config.yaml
dataset: "capsule endoscopy frames (Kvasir-Capsule)"
image_size: 48
horizontal_flip: true
encoder_layer_scale_init: 0.1
encoder_expert_mlp_ratio: 2
encoder_layers: 8
encoder_width: 128
decoder_width: 256
residual_init: "scaled_by_depth"
optimizer: "soap"
beta1: 0.95
adamw_lr_other_params: 0.0014
max_grad_norm: 3.0
final_lr_fraction: 0.05
Rows from block 5 of the encoder of a small masked image model, named by matrix and row number. Rows with one number within an expert belong to one neuron, the router's apart. Each number is 128 + 24 x the weight over its row's rms, rounded and kept within 0 to 255. All counts start at 0. Numbers have three digits each.
Before each expert's rows are labels from the 100 images, of 14848, where the router gives the expert most weight on average: "colour at peak" is the nearest of a few named colours to the mean colour under the peak; "peak at" is the part of the image that holds the peak. Only what is clearly more common there than usual is listed. The data: capsule endoscopy frames (Kvasir-Capsule). In brackets: how many of the 100, against the usual share in percent.
# router: slot weights (encoder.blocks.5.mlp.router.weight, 8x128, trained with AdamW), inputs 64-127
# up: expert up (encoder.blocks.5.mlp.up, 4x256x128), inputs 64-127
# down: expert down (encoder.blocks.5.mlp.down, 4x128x256, transposed), outputs 64-127

# expert 0
colour at peak: orange (98 vs 12.6)
peak at: bottom right (39 vs 14.1); middle right (25 vs 9.4)
router.0:119070153162100134117129162159134160141104082118125141142119085132143168138142128130107097103097125161123116134114179131104133110145123118161134121121132139122106144111101160136175157121136130
router.1:113078129139105150123103144155122155140116099098154152114105090145169177132130134136109085104136105164139125148075164128114142109144094122174142094116111132096114149132112137149155151157141112
up.0:109132164147099138196142143122163140103122146106083096141138067114144100121113142107097134136169149138136125143112151124141119146136147107142127144187160088180146130122143135167152114130148123
down.0:142103089162137106089119145125108121138113119155101137084186150178155140139129120128138129163122126112102117103165096172100141109142127138152120089123112163131107121122125132147145143100122105
up.1:148140135110136128112193137119111176117117131156135143109114103138121095112097117112149149156165144102099121154098118060127117106149180172117103166124108152152098155127130120145122155121149139
down.1:143140111126155143099103143156165117166162151113148117163176166170116136139181194119125099097086104113148127136165116159123121156137090131134113092144110114144134096129100135161114131120156100
up.2:102125137123123174153113075151134128171124125133132073117082098143119116160119072125128181137124143104127086120152114129098095099142148119111129138116141136176133108123111130090142170104162157
down.2:129115113134081109157145113134132124114145140138146168132146126143163139085140140116153115142087140127111145117084118136177155090100107136138086155111101120113162135108113147108101143077183092
up.3:076131127126120136078160102152143129157139096150115121142153116097133108118125111154101152097102132141113163116142152075133157153150142090119108159152148138154159134131112126084145170110125150
down.3:127127102162130100148122114142149129156132144129097119131146148130092110122110123084110105113103111175108106135111114101141170155145091061107136110126124140164169166146114146115130166144097140
up.4:150121163093127127128161148115080153166131115166160141124126123121104168107120125116129107099078117083140131086144136160088177111116139163117109124134086140106141117078075167137122107116083117
down.4:120132146160145121113098102104101140162172137097107121156123147130160141154095138125155173148094145163114105156124124132159116124108118097160142112103171104136136114136177112108083109106142124
up.5:112134142102147164116125107133132154113122112144152086138121136127122150171111132124080139177107123123125118142068118101125126132097105138123096136136159096125144157136139176145172122154164131
down.5:136119158112108141150168149090093132098087104137109159127138140101149153105142133106114107101113144140173105125111117160136139116101132130134102123124127136120095179125094121109103108135133135
up.6:132113140148165138103141148133063106115170149111123147133139137144108154124149124137108118122154130134156113092175100128175112185126140131110122121129114142119151133120135125117145124129125171
down.6:072114118127158140159133117110169083118083119124122143133085147125126124126139092091153152149118104182092102111124136148124135120099152115094137131092138098117096091126178161154140111113134090
up.7:151119126141145091156178142123129136103143129099138138144113171118142134159110137131188115091121126127110145126081117107082092094141091140150118125118125116134102137134104110122111136154163168
down.7:134113104130109151092062151143134132140162137137132107101157090138133133137161143126065143124136136144111145092124141160150128148093157115137121134130132188155140104130122135135141112128107073
up.8:107119133098108121097125116106129178157170121103114115220129131134121121126123101097162148088130079137140126112105164114091146124158117139139094123118094124124103138123135082119133161148106119
down.8:111133148132138126132136110137126071144175136137127099100162159075073122164106153120107128121135105154141107130157134164111139164132132094135151146109184109130147113128168120115135121172154126
up.9:125123142160127075133083159131148142158182161138125128127119181130126153147150131087119146106136139149148172102142117087142153139117115118106149133114148169093166109128140130164120114147131129
down.9:113110170103122162133154093156122095111067105119164137141152107100116123135106090133143161120155122124101115153109156164154134120115167174151118108119123127148107108100120105095133143147149144
up.10:106146149111166104129191102136136100127132101125139120139069160144130098084128150106134089154111119155123122136136169153113112111104155085116112137146142108143095164137111120109112141124071158
down.10:122161131119159117112135145113146086108098124130149103154114126134134103187125124125167118130120138126134144124064126137130120114154127140111095149145204137104145108144125144114105101135134129
up.11:130129130119094105121161140135148125147098122078124111124141122140137157163142156155139129094115097149121147157100142097087147148163127123106091110134110133142148133124118161148130147149115118
down.11:117110099110142121107096101114183153111174102115120125130133138132099158157134125097169134118121161152173141153156129133096137101106130123172089113142089097100162103155141119160151106124168108
up.12:089144094144126088145130129126152156128139138150105078155160170136157136099126151166110170120132116100103148134138137115116111120123109040132176112092172135118120136139114157152112105135080127
down.12:170137177116117136132091102116112109106125140109136116119129109145130119136122091124150097139125150138186107124096123110143161109102150183168120116112126104115124126128137126113139169134150129
up.13:171066087140099098157156094131116149128116090112114099133144155144100149113116103119129137113122085158117133125120143140155113132161121101135147109100082186119166143132131148139126151109098137
down.13:083123101166168107115147109142153146145118136159126122157122097113124101168137122132133124145091087181134165125103142081118149126138112101155129151118123122155138142139142169104107138137120164
up.14:114118119153123150123098126147102053104119075131147151113151135121124146105171089141151120123114174115118140107087106113177112153120115140146122132112137137158143141141105120131111169127146161
down.14:167124113098138135134101130139117149137135178152134127112129120130119131106095168089110131119145131099159112183139123133099134109116139171050097137146101099110127112143110197095132106129124139
up.15:130135124122130159118113139134101143128114131129139123083106148151167167139111147089115180141131123090148154120139103138137132110145130112128126147184121131139114119135115154138122098139037109
down.15:132123133124150108118148107090132120115165114115127106154133135102136135163095143081157118181104097176112132125117166125096118122122105124152110117122147152140159165078146107120123142143157102
up.16:080146107106095153147115099126100113151124112122151101125130145103124151139146117136090108190092129147170153115123104138107158090147128139100146155139139161188143115112099132154132141143161102
down.16:096093141148166159137121173135127099093138145114142161120131139110167115108140140120121190137148161128133109162124110158134120110112108139121098150067102092125124120155163116126129090144131129
up.17:141106132091206131149179095153128113119137153147169090133105135127138140108074111130162118142147116110101129150171115112129117109127082150114119096136108120139140120115111150116111120116121111
down.17:126128141162073108125093125078129158122139072133101169165114117127107122145207150121121103142108156128141101107128118164156152157158151107134121154091142131111114180127104137109112114149093118
up.18:070137128118149148114149087163136101163160109159089122108169179112100167143132114144110083136135119121137134132128108093131141133143135098135130141133116126173143131131144108122166152135115172
down.18:128125099083134132131123100139167138124126141136109156142117142102120098158155135130110109115164122134190131138119135100108119153145137084143137107116140163110134130136136138101145113139157155
up.19:115153182156179082137161150138116136129128157135138116128142110157075116167150161119093100145139094130113122165132145092115123153143131110183102133144123156152122099102098114120091118130117151
down.19:100137121154130070120094130150134175131120130105079142126118118114124117128137113197083144093119188128171156111136106089133147119133130143117140129104128102115105147112114114118107140132129141
up.20:152084129145094150145131142167145115104140130109159149141153156143117124121126070102105160106112112089156121096147126137133115120113112107096127156130146152141151145107127132137141124116122120
down.20:110115148137147144144148142093136175112110108096096128118131145150107149132177108148162116128132160119153166162105120155136163107139138143102105117169131131125124105133116143134112107114092069
up.21:125151175137045121137120118120110131156149149143165115116137130133161120152111134129119135155117134168118089128107169121122122078130161134109178136156106130095100139137140122125140128141114156
down.21:118119143127122114119106166102100135079114154140133117096161134153153155154153101124152188124152163114116111121137174147126155110132104112125123155141139124085097121141124146170149112123088148
up.22:147100151123135115109113142115117116115165094156150184079122104134143134142108181159172093110132142093108138109142123104106192117161137104098158108201137136122168101102137122109137174127149114
down.22:122135144118093134156115103158165120140079140143102103184138132134129112117148120096112166141141118119138130148124184125124097133116145139156115120088104091120147164148120142161099096122104138
up.23:126154119128151088111162110121123104127107145144145097067100142158123114109137161126100127139076112133102137134118129144134117111116111133115144080113150136105131121136097131115127154127129171
down.23:092133111088139108121096125101079138135112134169141135118125141136123114140090106107154132074159093166098143125094107111097133159118119147116156134100176164093107131170131118098156140137130088
up.24:153127144116131109153124115141158158145135131147116119159144147096144093159131125136135153135108125102091123114110124150121113134135099174160144112118103064117139144101076156107146134122124127
down.24:079136097131113100117137119135143163100118101127146109119115125126132096136129138131185142134118120128145128136108116093112132123117155079163123164127135135119098128136187120174169072133132098
up.25:119128119134120144148141177138155133145153150139144095167117181086092110129123113111137162181134147117109146106138099132146109164142154135142137124149152115121144112116147138156132167114142092
down.25:099119125084117115093121101122158116132116135104126171093143117138139143122161131135118162151140158178146154124138129123074110124135104109096107144121096121151118113127175119095113094090129162
up.26:101146117137124201121082121134103139124119098136169124119084149115187097132132112170140135167096100111103132134136111125132130133152134113141151133129120102139115148110166125086123130124097167
down.26:200117124129120094157193146132165098134142126141104103168143085124101127162114138141144154097153158117137130138127138105151110125130128114180090146124096133113103104141111124161086102130119107
up.27:145161136101123141111120166136132091142119126144166131098106163143144115133160147124126145149108135122107149127114153125174102100084175107112123157156122105142130118130136156096162119142186136
down.27:143114141106136115082137103126159114101121140142112125127126098134120126167103114130200113102093096150102127136138128143117164124120099099150163154112133130164127116107150137087096149129135092
up.28:125116161116150151179117142137077142134156182097132140122134192140134152147137160093099132175127112119101161148095110122100140115125119107144132135109135107169097114111121145121148138131161136
down.28:101116128115095159128118126124144115115131133149149112137102139124108135072108101139169110145114078123114118106119162122135141131107087125126156110115133150107121135082083114138121132185151122
up.29:120108118136160111086118138105082139154135149167165119119146160135171150132138126163116163173155097111112097164161115118134152101125141118104171137142128130124129095136159135109115149130129118
down.29:139129155114095146159144091121166145111111132085100128137100090118100104111116142133141079117134117132127139130081137158112115155134117118118140151079150131132119127130135090175138121125136139

# expert 2
colour at peak: black (82 vs 6.6)
peak at: bottom left (99 vs 14.1)
router.4:090144089176162134156167095137139136124092125158145143146150141151130118104125084136114156106158173149149134103119108115154142164097119164109088152115134110104155136160145107106108128120111125
router.5:117137096127113118137130128141125131144119119170129102116154119161113110084111105127089114114146135135153117100124148120130143191121111179141135171096176166145128124094134100111128113090125123
up.0:149128112170098118133160088097173134104116148126151103153082158139087120138094133140150120155106115160120137088089119148157114104101139114125152161160122085142136131152076133115093114140124090
down.0:101149120115121128148130102146145123127071110141117112110164120139108142118142092149145126128159132146097145146065112132119145099115176168107148149097126135140120140119094099088165139119087155
up.1:128177094146148188113126114155142146124126132132132104108109125135175158144093110156122129127118181164080175087120142104155161099117133149139119148113120127105158113119130169124125106052145144
down.1:101143107132131112123129072113145130121132096114114117132147132146166136112137175135104152109109179126137108158111103156126115122106137112142125121131145142102111164098120130102109102133218094
up.2:100151159150136118125119109102112143130119140108134149173192122142099137114120159114109168135117125123141129158119118110138143139129098144111150110155153109165132099117152157143080096124149105
down.2:144113119124113163142156121143111126134144115134076130108120124110178182101136127166097146125187155132131127086087109127142082126116124134144166151117119133123137121165096149111114125099145126
up.3:115129116145118158132145134115154087095088129125101111110134152151124151126092115119097118091120151147145111080157125097104131175125147130172178108121149107118106151132104135136114125126116116
down.3:092129121137134120152168105096104161162141149105113184162129151117146147102149139144127130151112106103137100140151115149139129081131154143170136112104093080089137181077152092140118086122110132
up.4:150145136089118095109120142090142086104139120075083120115093140110148129120132176113134113083178115112118132169112141170168129170138106131114107125165115111132113155154161090113147147150168140
down.4:150123112083128127061150110102137096132139098115123116171130120106144092124121167120114146115127120103100118174160135142144136106159095102162140129093105122117118136142124090129146120131139096
up.5:118106146134136090101168123152149150172120083138149114119151184136121169145119127125145106109112143094130101142162108121139099156100126116115160110129170104127104154170112137097111099104082098
down.5:132125134088162122141106143128179113125091122134116150140109173120117142111125168107160085080160091155110077150093117112130146146144108089114126138112141155167105138144161100114167120188119146
up.6:132105145116144106127148116155146152104174094110147146153125141128163103135159114145143119154086144130145144144109126113167151117155161136089175118091098139154150130110107139096114133161120118
down.6:134150105096123116183141140116101113088116140136145135103116139118168128104115079115064114147146164170066155122125117120143144104146161104096147144110120129160100113138100098126124174158110186
up.7:135117135133134113122143167155152174168139156153112146131141141129089138120137124148119122117159125096120130156154080098089106103164099140108164115143117117117115131145137141055142110083108118
down.7:156134133125108129115146133169168115102120140093145081158125107121147123139124096145157088098117104129164114152074144127134096114145126113117097167125108143130165138126129119108118141148126165
up.8:145101129100165092135151117132110136128109106160156097084113129146207178137132145118129151155147078105149128126127135133132153141131119125124109128115151129113123131088116161155101112173121137
down.8:087110137153170145193148174135137111202129099112125111141132115122148171119109096142087153119088115112144120150112180114148154190104108147156141129139139094125149121136129100139150149093103111
up.9:121161136140115134107115128111096127098090142139145172141096102087173104106103189112120124101123176110140125146123142163114115151139115132109140111173113098123101117167094117103109149166135145
down.9:148076108137164105137128129136158163148103165123105107123126094109106119151142119126133131093067103152099164107155115122142138149110103136121125144074104136146149099139128137131137135122126180
up.10:079126089093120172096110100198076121085143140120129145135113120088114130134125137129111143084139121109136112131158134124108147151085134148163123129159137128128143113116184099140103150106104144
down.10:187091132132146101105103127116132142128136095147086132147107134123103136143137165127134145159126148131118105177149104130105157090121161124138144102096114106135130157097079114133133116153166147
up.11:127083146146185114161105153081177120128157128142091123118167165113145115141111135120146135144165192146135118131081085084110141114154150167131161105149166147138139097147152088113129137135127143
down.11:130114098094147141125115113124069124154100126100122122069096141144172151060137100112088169107138095125141171111110164156128142076122143121064130165124116092135115124107122151113135130128113145
up.12:136117135126163088151126102127094129137154134124100178145108098107130125137116118115149108105129144127070120090162114143147127108111136124123085122122066159130095076120098141122142150122126138
down.12:126099208117137134130143133161127138107136111133153111088141147135135110104125131139116167116146093125138132126125128150166118156151113111139130150136184110111164124089186091133130170130121162
up.13:170137118110116127163149128117126170132130161118133150164127151090153106098115129134084161104142164117141144142124117185110105120133147157163140077155181113125127154139102134131113125084122145
down.13:099151091128136103106139155160175095160144127124111107150091163133131161170112145110161137143107097133119115168163170136114154164109095100120149168135117114142105140100095138121139129158135133
up.14:172141147112154155138116116166111158092116095158145151128151125078160138114069135177128124132100147114151104127142130101098085109128134157095147111142108110106139096157116115120101112158107118
down.14:095135088181129151093156100176101147152124120175105105144136096165153152149118125141120133151114136126106119153141157125126132126152144118092125126125143116128069113101155092111134152143140142
up.15:096121099090152128180140102116123161108130141169140123143172095127114129120161142136100109128144121140125122102134144161137125170123115114140114189150164124131095093128131151098114078121143155
down.15:140132111174105103136126113116119123129087160152104128124124134114150129149170092154138111116137119144115126109143125113104124140122124109114119144119097173113118121123145166123120102099134153
up.16:149142129160127144151124142096107115141120193146098145142122154117123119165104154120151109118086124131076142151148113148106165124077112123104137093119138140098119136154133148121115104110123145
down.16:130099141154108077137101133124143136121139137119112091164144180104171123115155136140151142091109164124136166139141087159138096143152100097102105095133115082165116173145120142156102127078105109
up.17:123141125137077121153098134119179105099111211177102147121142146142164154124143146111130110123128157091144129154107105111137105130103113131077110131139107096098117126159112087091153103159154150
down.17:171163157158101138118093103131137127152116100109159136138142128139143105070141143142120154171163138116122130117146142104150083133130150156172124121122158096113122154127113145141108105117116159
up.18:137116135129149096106138082094094153052151128126123163085115132133120104150163110153160094161137149122103153104174119165136112178115113155101168134119116082137148133095130173104095099128158104
down.18:121092123161142136119131096125140149104123103141160103155152114104124154111121085107151126126097165137121141102110125127116166195125073089113142149133150159090172111144137096095144111109133114
up.19:083119156141104100117133100106106113153126113102111132140086125107104095105129148162117099087122155086118136158155145136177135133132116110116111116112141097126133144166163103140174166165132140
down.19:123123133110085156161116115128142098095179123085150141100156132148131132127130092114164123134114123134108112117088117074121173112159155102079165122158130113136145140139087120117144123132156086
up.20:177130151114144151165164117119143103131156166122096116090117132141102144153165128133104074132098120126148088075130141067124101117140133157172140138100127101117144116158146111156119120139107127
down.20:160121125143108111126105093118080170114158099125094105090153076109105114126152113168139120151082096139170204124133097142126137146117126105120117154135136171153131109112135110114103116133140136
up.21:109119110130119123106114155152131094136098137189131066126135127155110071118173144146152127132115144080103115135114113104143134177138137103151137106081183107164159107127134100111142146153105146
down.21:158156110096093134138110098105097147145124148105161150134175161122120123126173165102086118115135086120100186133132131160096175117100127161105115113172125158106131136116189133120102149133118115
up.22:127129162105151154135149113122154101122128110112102137121159155133145127141196137114138094101118142091116145166096139080142119115102148151120133120177144152103143168146138138107145168111125130
down.22:138087140145138139143126112124101144176090163149115103120113163126107110160122102143127160139095079120129128141140101110126169154103120110124120125120108140155130114132128104110141093115120170
up.23:150150108093124137136140148142113177123153126133127079132126150135104118158127121108116137130197120145148137095109149144130122154122126147117101135101170122137129108129103119067127107107129143
down.23:120123123162147119152088110111161125179095100127139104109140124135107102145085125130141117121141142143122134147128112110098135148134128128110100143136189151118131159080136097156126099123122126
up.24:125160130171131155143078166141093142136103083121133150108133104106119124118156096129065159096158116101165107143150145058171113137162123145137146108111093135109112130149103106113154090155096106
down.24:103122121081153076136117103097137148131168153143077110179150111155144148121128153102124130174142131153139112124145102155102124172149180143068147134115148156115128110182147103124104082134121111
up.25:134135102105095122143106143155124124124139146179114106111130146132108115103126143114148147147148146129139170123152136198091179151139133128108089137129166106107118100106121101099137154138086144
down.25:167122131106179147126164069126114153167126073161086116152150157149133155127120176144102112118118120136166116128181133144111116119121173107116117150121151109125180117119095167139125128134155132
up.26:103130144085115151086103157142141086097172143145139119154128154100155134166105150114156139123121138138157109122130122177152146110092085127084143092156173147149138141097137101131125133092127109
down.26:119102117116122097160097154087111120160148078101136146111164142141104114119125112133157171068162073130122123129126125106156139133101116144129121187133125151109126176143133119149114143140113144
up.27:121140108119142106143146115146079142140134124137100113139091120133120131147106122104121112117109170100114163089076136106134142124104153120080091145134136121147117139128111128136116122166123143
down.27:160099116149143147142111098100145111117198152140120172130135086084114119101105143157148113173118090130134101131181132138106155152142102104144117098114157104133146159065127113129082121132125097
up.28:123124081117178141133125099126160155112097166104146119125144110128118105130081173088140108129159149105146148105127127088060138130164075148150144136093207113131134119122104141137107124162133107
down.28:097177138117154080164101140126083087142131081122092129111128162141137117110101100122132154098151168153097143135143142143151158132130145137122149140126129136106099136161110142148123135128141110
up.29:112155117090163147102124143128142094105109151131148148124110162141125147185107134112161156124150131122089083158143144119132107172096134164130138090163088136106118106157074102123107130113124121
down.29:117182116105144122138101164134111090160107107115100132144153119104169111100121105151099145127150096150135077132134105134157110109138125137099122119169140099113109142145133151135151166119104138

# expert 1
colour at peak: grey (33 vs 8.5)
peak at: bottom left (36 vs 14.1)
router.2:156105123176100109098103165113120137088118095098134120099130089114160152116126130116102189124152086107139137150130181149107158163132125100152105130095102130110136136155143175142142106126153088
router.3:168103115163099112112072164124101112098117103103146140114146071124158171142120128122111184136137084097143141144134166155095156143132139124143116132098095132107117132151152181130150102111151108
up.0:174144147152139121111115170132116098076138116143175138139120142151144090133075127103130153146128152082186102125167135126150112118138136138114123136137136162107135099131114178111159121106122171
down.0:116156157075108122149099083126134121180094140167132087136152124128133105110144094109120087118130088140135144099095163154106156130128107145143153124134125150133176138075140077133129129137108074
up.1:131147092141123185152116144160112089123124142111145091142104196131172152141149090129120138128140176138181159146088103123105131123121146099124145140149122123085125110138112134109104146115095149
down.1:128130163135113138121105177141089109122149152085116146129098140159104131124125162127121102167118141124148122116177134152138098101118143120124155131107123163103151113157132123140125088124142115
up.2:118116145121152134137143112124126092088098144123121149137133097140160120126097122143127131133105134107161190110160124133132136124165095126134113143118121096120150097066131084111132136105134125
down.2:134150122138131141132139168113103140110178089127140132142128154135105112117125119144114098128159129128111025148134172150147130123124157153121116111116097138146091163150120132129131090122149124
up.3:128117177147094155150143147118183136121095129151110124120124143110117099138150156151101115102114150148143131102119152158128103168071156111131105134131129165139149104129164101122162114126148089
down.3:067114114106150118076130095104147123137108115149146146148103142150134104141127134156146093147091116141126128139164095080116168086108161156132124126160080142146148135156118181106137146101163135
up.4:119097065144085108116155132146162143118126139121187115141147128161144153162118117143078094139146133104118143148121143104161102144097077137134092133127180111147132134153146136095122156123109088
down.4:143142140152132149105141117146107152113138109094076137104146087096127084099135141115134153139117113094132096135120118143116139130152161112137150110126116113087117134123113170148113126148151119
up.5:126123132148172126095174130089090141158118090115141138137137085147127145092177125111147123112132118172172093135135122147122087139109114126118075124091137160114098131122121131120205120120173124
down.5:114147164147121134112066151095119122129120161131159128098133131118139146147106138167131141133113155129103149099100101143126146163120165123105163184140139119157161111169178127160138106130140100
up.6:094127117165087144137120115106112100156160134177137181105113112139093125096103096117102110114144083117161137132147121144094142098125115139137147158130096164141085140129141104084141090140129109
down.6:130135121126138127100122164140169119151137125117094100101151136104181128116157142114123162133136157147167119099100135108151095155111102141139110065112157141151151097119141176173151132144103147
up.7:131115171101104138098158109148104079105118113117149144169143124127150142136135134137161086119116115122073158106131149130092154121162145155136087124120088150160166157095148133143118137163169137
down.7:169114130140112077114120115131132145140169137130106130111161099148122132131116163119126153110121109123109143130126099099126155116124129097130145190118087165151137139102113101122137164078136100
up.8:113164128112152144120134108098145121124161111130108107101140154190141125139134099122159092177159129134111093102118102135128111119076118154105115123105086146102120133116140156128127116119091139
down.8:098140142146162145114136067118116147099135117122108118114097141179115112128165141146135070160115077121111150166139145118112107100104102141182110125151135155149109125114115151118112146106150187
up.9:124098083131122098157130142097155116120128145152105146088122115090166124100113093107107163139134163131131124111106117080139157157134088113156124087140154099154140113149106118131136117142091122
down.9:112138130149138126111113117133151127128141129088101124131087155150121141105120157132138103119143138128171141167152185173118106105142145180125137139138105136144117161098121139127094118149134166
up.10:119162192130138119136149086139164106140120108115109108108141123152152106194143132163124130137109094124110148112143112081120152137086144152140097175102144149133124088141152134106144091166123138
down.10:160118150173140116136133118140087105112150058106162136136136120125129114143136106145108103168133154102135117118166148120122157144115134124168127143120096151118144201144153112128170126092111152
up.11:154134128104110132143126133156129145121112126099083117169125112156140079140154124134139089135135156104141165112123101131131130178166129099189147105169159187115139139129112076129137117130130143
down.11:117117149153135149099129145148135118124146120140168132097115147132109155129087130124106160108114125135098149115178132137124135097119124171087145145115128096141128110097156184137096112083124117
up.12:132112144167099096145074119116167126080121132082114111120124082104118150142118130110110102150128113121127128124109149115095134140158164153122142150162148080158143124117105131108085124148134117
down.12:149109151102141166107153130138134144150123112151129131130142179125142094135099126158118142137121169099139133122145120134127146102149095155138110119125085140100111155125135141154117139124103169
up.13:123126184112176117161148113151158126100185095108107126166125107137109127119111090109157130101145134102160104119128129126144119134149114125071135125158124137136105122140143145147098156135127177
down.13:159154129112106167096111159116146098150082138143160123118151103168175115136145136128119138104151150111085138112167143117125131120110149171138135121171128134107097170131112122155106094157130132
up.14:122144115130138161126140091133136083146155114125150148125122111128147179118134131116122089111117105158067147131120111100100127134146121111168122101145151083178123081138139138158157125124092148
down.14:143109129097115124158111104108123153157130125139155144121137126171118149140093104114127180109109130106103178138117171109099118105160144173163120164116124181112094131136094144168117123134159099
up.15:149119110081189121178165148086109085144141118100117139191158161147134126095137115130155105119086117140118138090116086150133141124107087106120126081129136136136130140127125158154146127106115105
down.15:154156144165094104096058111151082155116146139138127121091111119140153140146119170142120166134167121128107150161128149138137120107172142170162139188112155134121105100125146108149092139168126113
up.16:132174159137108164147124151134107098118148150139120109143154119116114102093106152094139152159143176116152082156120119117124088100140096170101169111139125112111102178144124135131104149166135146
down.16:076141110141132104137154112129194114105136164136159138151131133165135153109197124098092140158107145129099128141124162121102119136131137143161142133122114131119116152162132083083135091108120159
up.17:184117141161081149106147151116137111114141091121120123084121109134115110131122120104132169116118080079140075138186158143107166161133161150117141136132149172117154106137123129096145155144101136
down.17:106133113140091135118135100136106123134128098145089119131118165148153110121153136138118131178103103142142125128167171103149174061141136140167132113082144102149131160121175124082107108153146135
up.18:152151069105133137134141127120135119128117120132164105149169141092107107152137132142122167119187102133146116114146156171165099109116142132106134071134119132091110128173175089111153126144145124
down.18:108156106122101152149193079145124150147139102106092122105115112147125126127092180134151080179102131115109084153117089147095148131128157125160113153120115133142093159143153130132086128136105117
up.19:114153102162101150116161130148154098086132110111136129125105099137103155117148103147103134126133133139136142122146133124130147155142171130123115145162098132160100119117164081138125097092144124
down.19:157131100168144135104113159088125139162160088123130106124151129149129118093128156088091146123102101106138094123143149128095143149128133117143093138121150133139090108174166129145146111135120096
up.20:099134119142107130133120119142120121089125087140137175142128164129127131159105164137105106138117182147143125114118101147151093153108142105128111121112173114114131144106127100112147099098158153
down.20:116120110100149127107128120170161125106097078132117144138150164112160107166137136090074120065152139125161143110147116116127109156128160132132112131113122185140136150162150158104161130104186119
up.21:132138138154112108130118153179155127109122145143058107163102127093157098102121110131132114122144106138114120132165115140110103125133141126097149118156115157143102167103144159121080102094161130
down.21:136111154119093138129136133104121134122135128117140122201105105127112130139151143182138121130109120106180104127183110100172139132115157140124136095176130147101158165141106089136108119145143115
up.22:167130107112085109155109158155202089169122141107113163135138144125078110114117125093135143162148104143091126109137086126143196127095116167142144094128137109140152167122125129123109104117132127
down.22:093121163138125115122102100118115116118100112144110127111109146100138137135129120135122174164111174110168118139080145161137069104170112120122120152147152126162114123102165118133112100146141120
up.23:141131085156094142088148117156098107116144107122135113120131164142116123160125156139110185131129115121127138155123155121137088121117119148126159082110166129101091122200116110133133112110093091
down.23:126113142116137080146151164142159112160132134145125118132116079087157102140114135117142082120113123143122108104138130115146163169142123106137115194140083116148160112098131147110128133156149137
up.24:107134162131097125149122129134133114134073143134105113128098126090128119106134131123142106150152126154131098127099142142130143134129121132111143118081098119110121116088149180133121141126133156
down.24:121126118112145103149172102148142147120137117105135145116128128099162165121122094119149190132137090155128134125147143105136135094114110094096152107119121155149096134104126162121165136102128115
up.25:114154153084144131179158134127062139133090142130171126094141178162151153117132114123149118131160094133137105152099126159126134137072162094114078109141105142149130142133151149141126108111100112
down.25:087129098144152107099095116087162129105155116144113133187122131101113138156160148108151134129128101135100159153133123108109119116125166139128169163120103128098121099112120134163161118131120130
up.26:167098125141098084155132141131140112142146141095140095142151163098113153131129104170127133138077119100126099108090136094115099112103125162064141109154122086150155097140129151123147120134141133
down.26:113151139117171172134144131147118119141124112146113132104103086178174093116128138109125110119171167142108126140150113135139157123121164129162137134084139141105101136165133124115107131123123141
up.27:129115132107143151099074148144066103160101126163170136110141112107127154116148101144195134132092116162124138160156129118124137120159113122112129137110132118155161150133127112145119121148158153
down.27:114125102127102113152116121117130176127147123117124131125143122150118127114119147122091156118165114140162109112150106132132164153108126133111084110110125136104093165178155145101134104091102121
up.28:089132119068097123091092131137120127126150133147093120107100127130148103104137142141111091147107093132115095131153111149140128120147121121109163121193140135118107103154138148120100079122147154
down.28:108134141138098122133118165124130126120089119115126126166097098138140134136157104139046090106151165144123134095155111136150106129122159103120129116124134158113116096171166103154131098107138147
up.29:132114156119122167123073109133170121131136110121154098100167152129134128167153123132123109113107095125114142138136110093082111140082142160146089125112116136115127125166162165127178110108100170
down.29:123127127129124135119155106124139132175146126115157138115127154150162108107129168082119121119093154164093140143083175121102151149103138101168110088091131141110104121104171135116152109125104153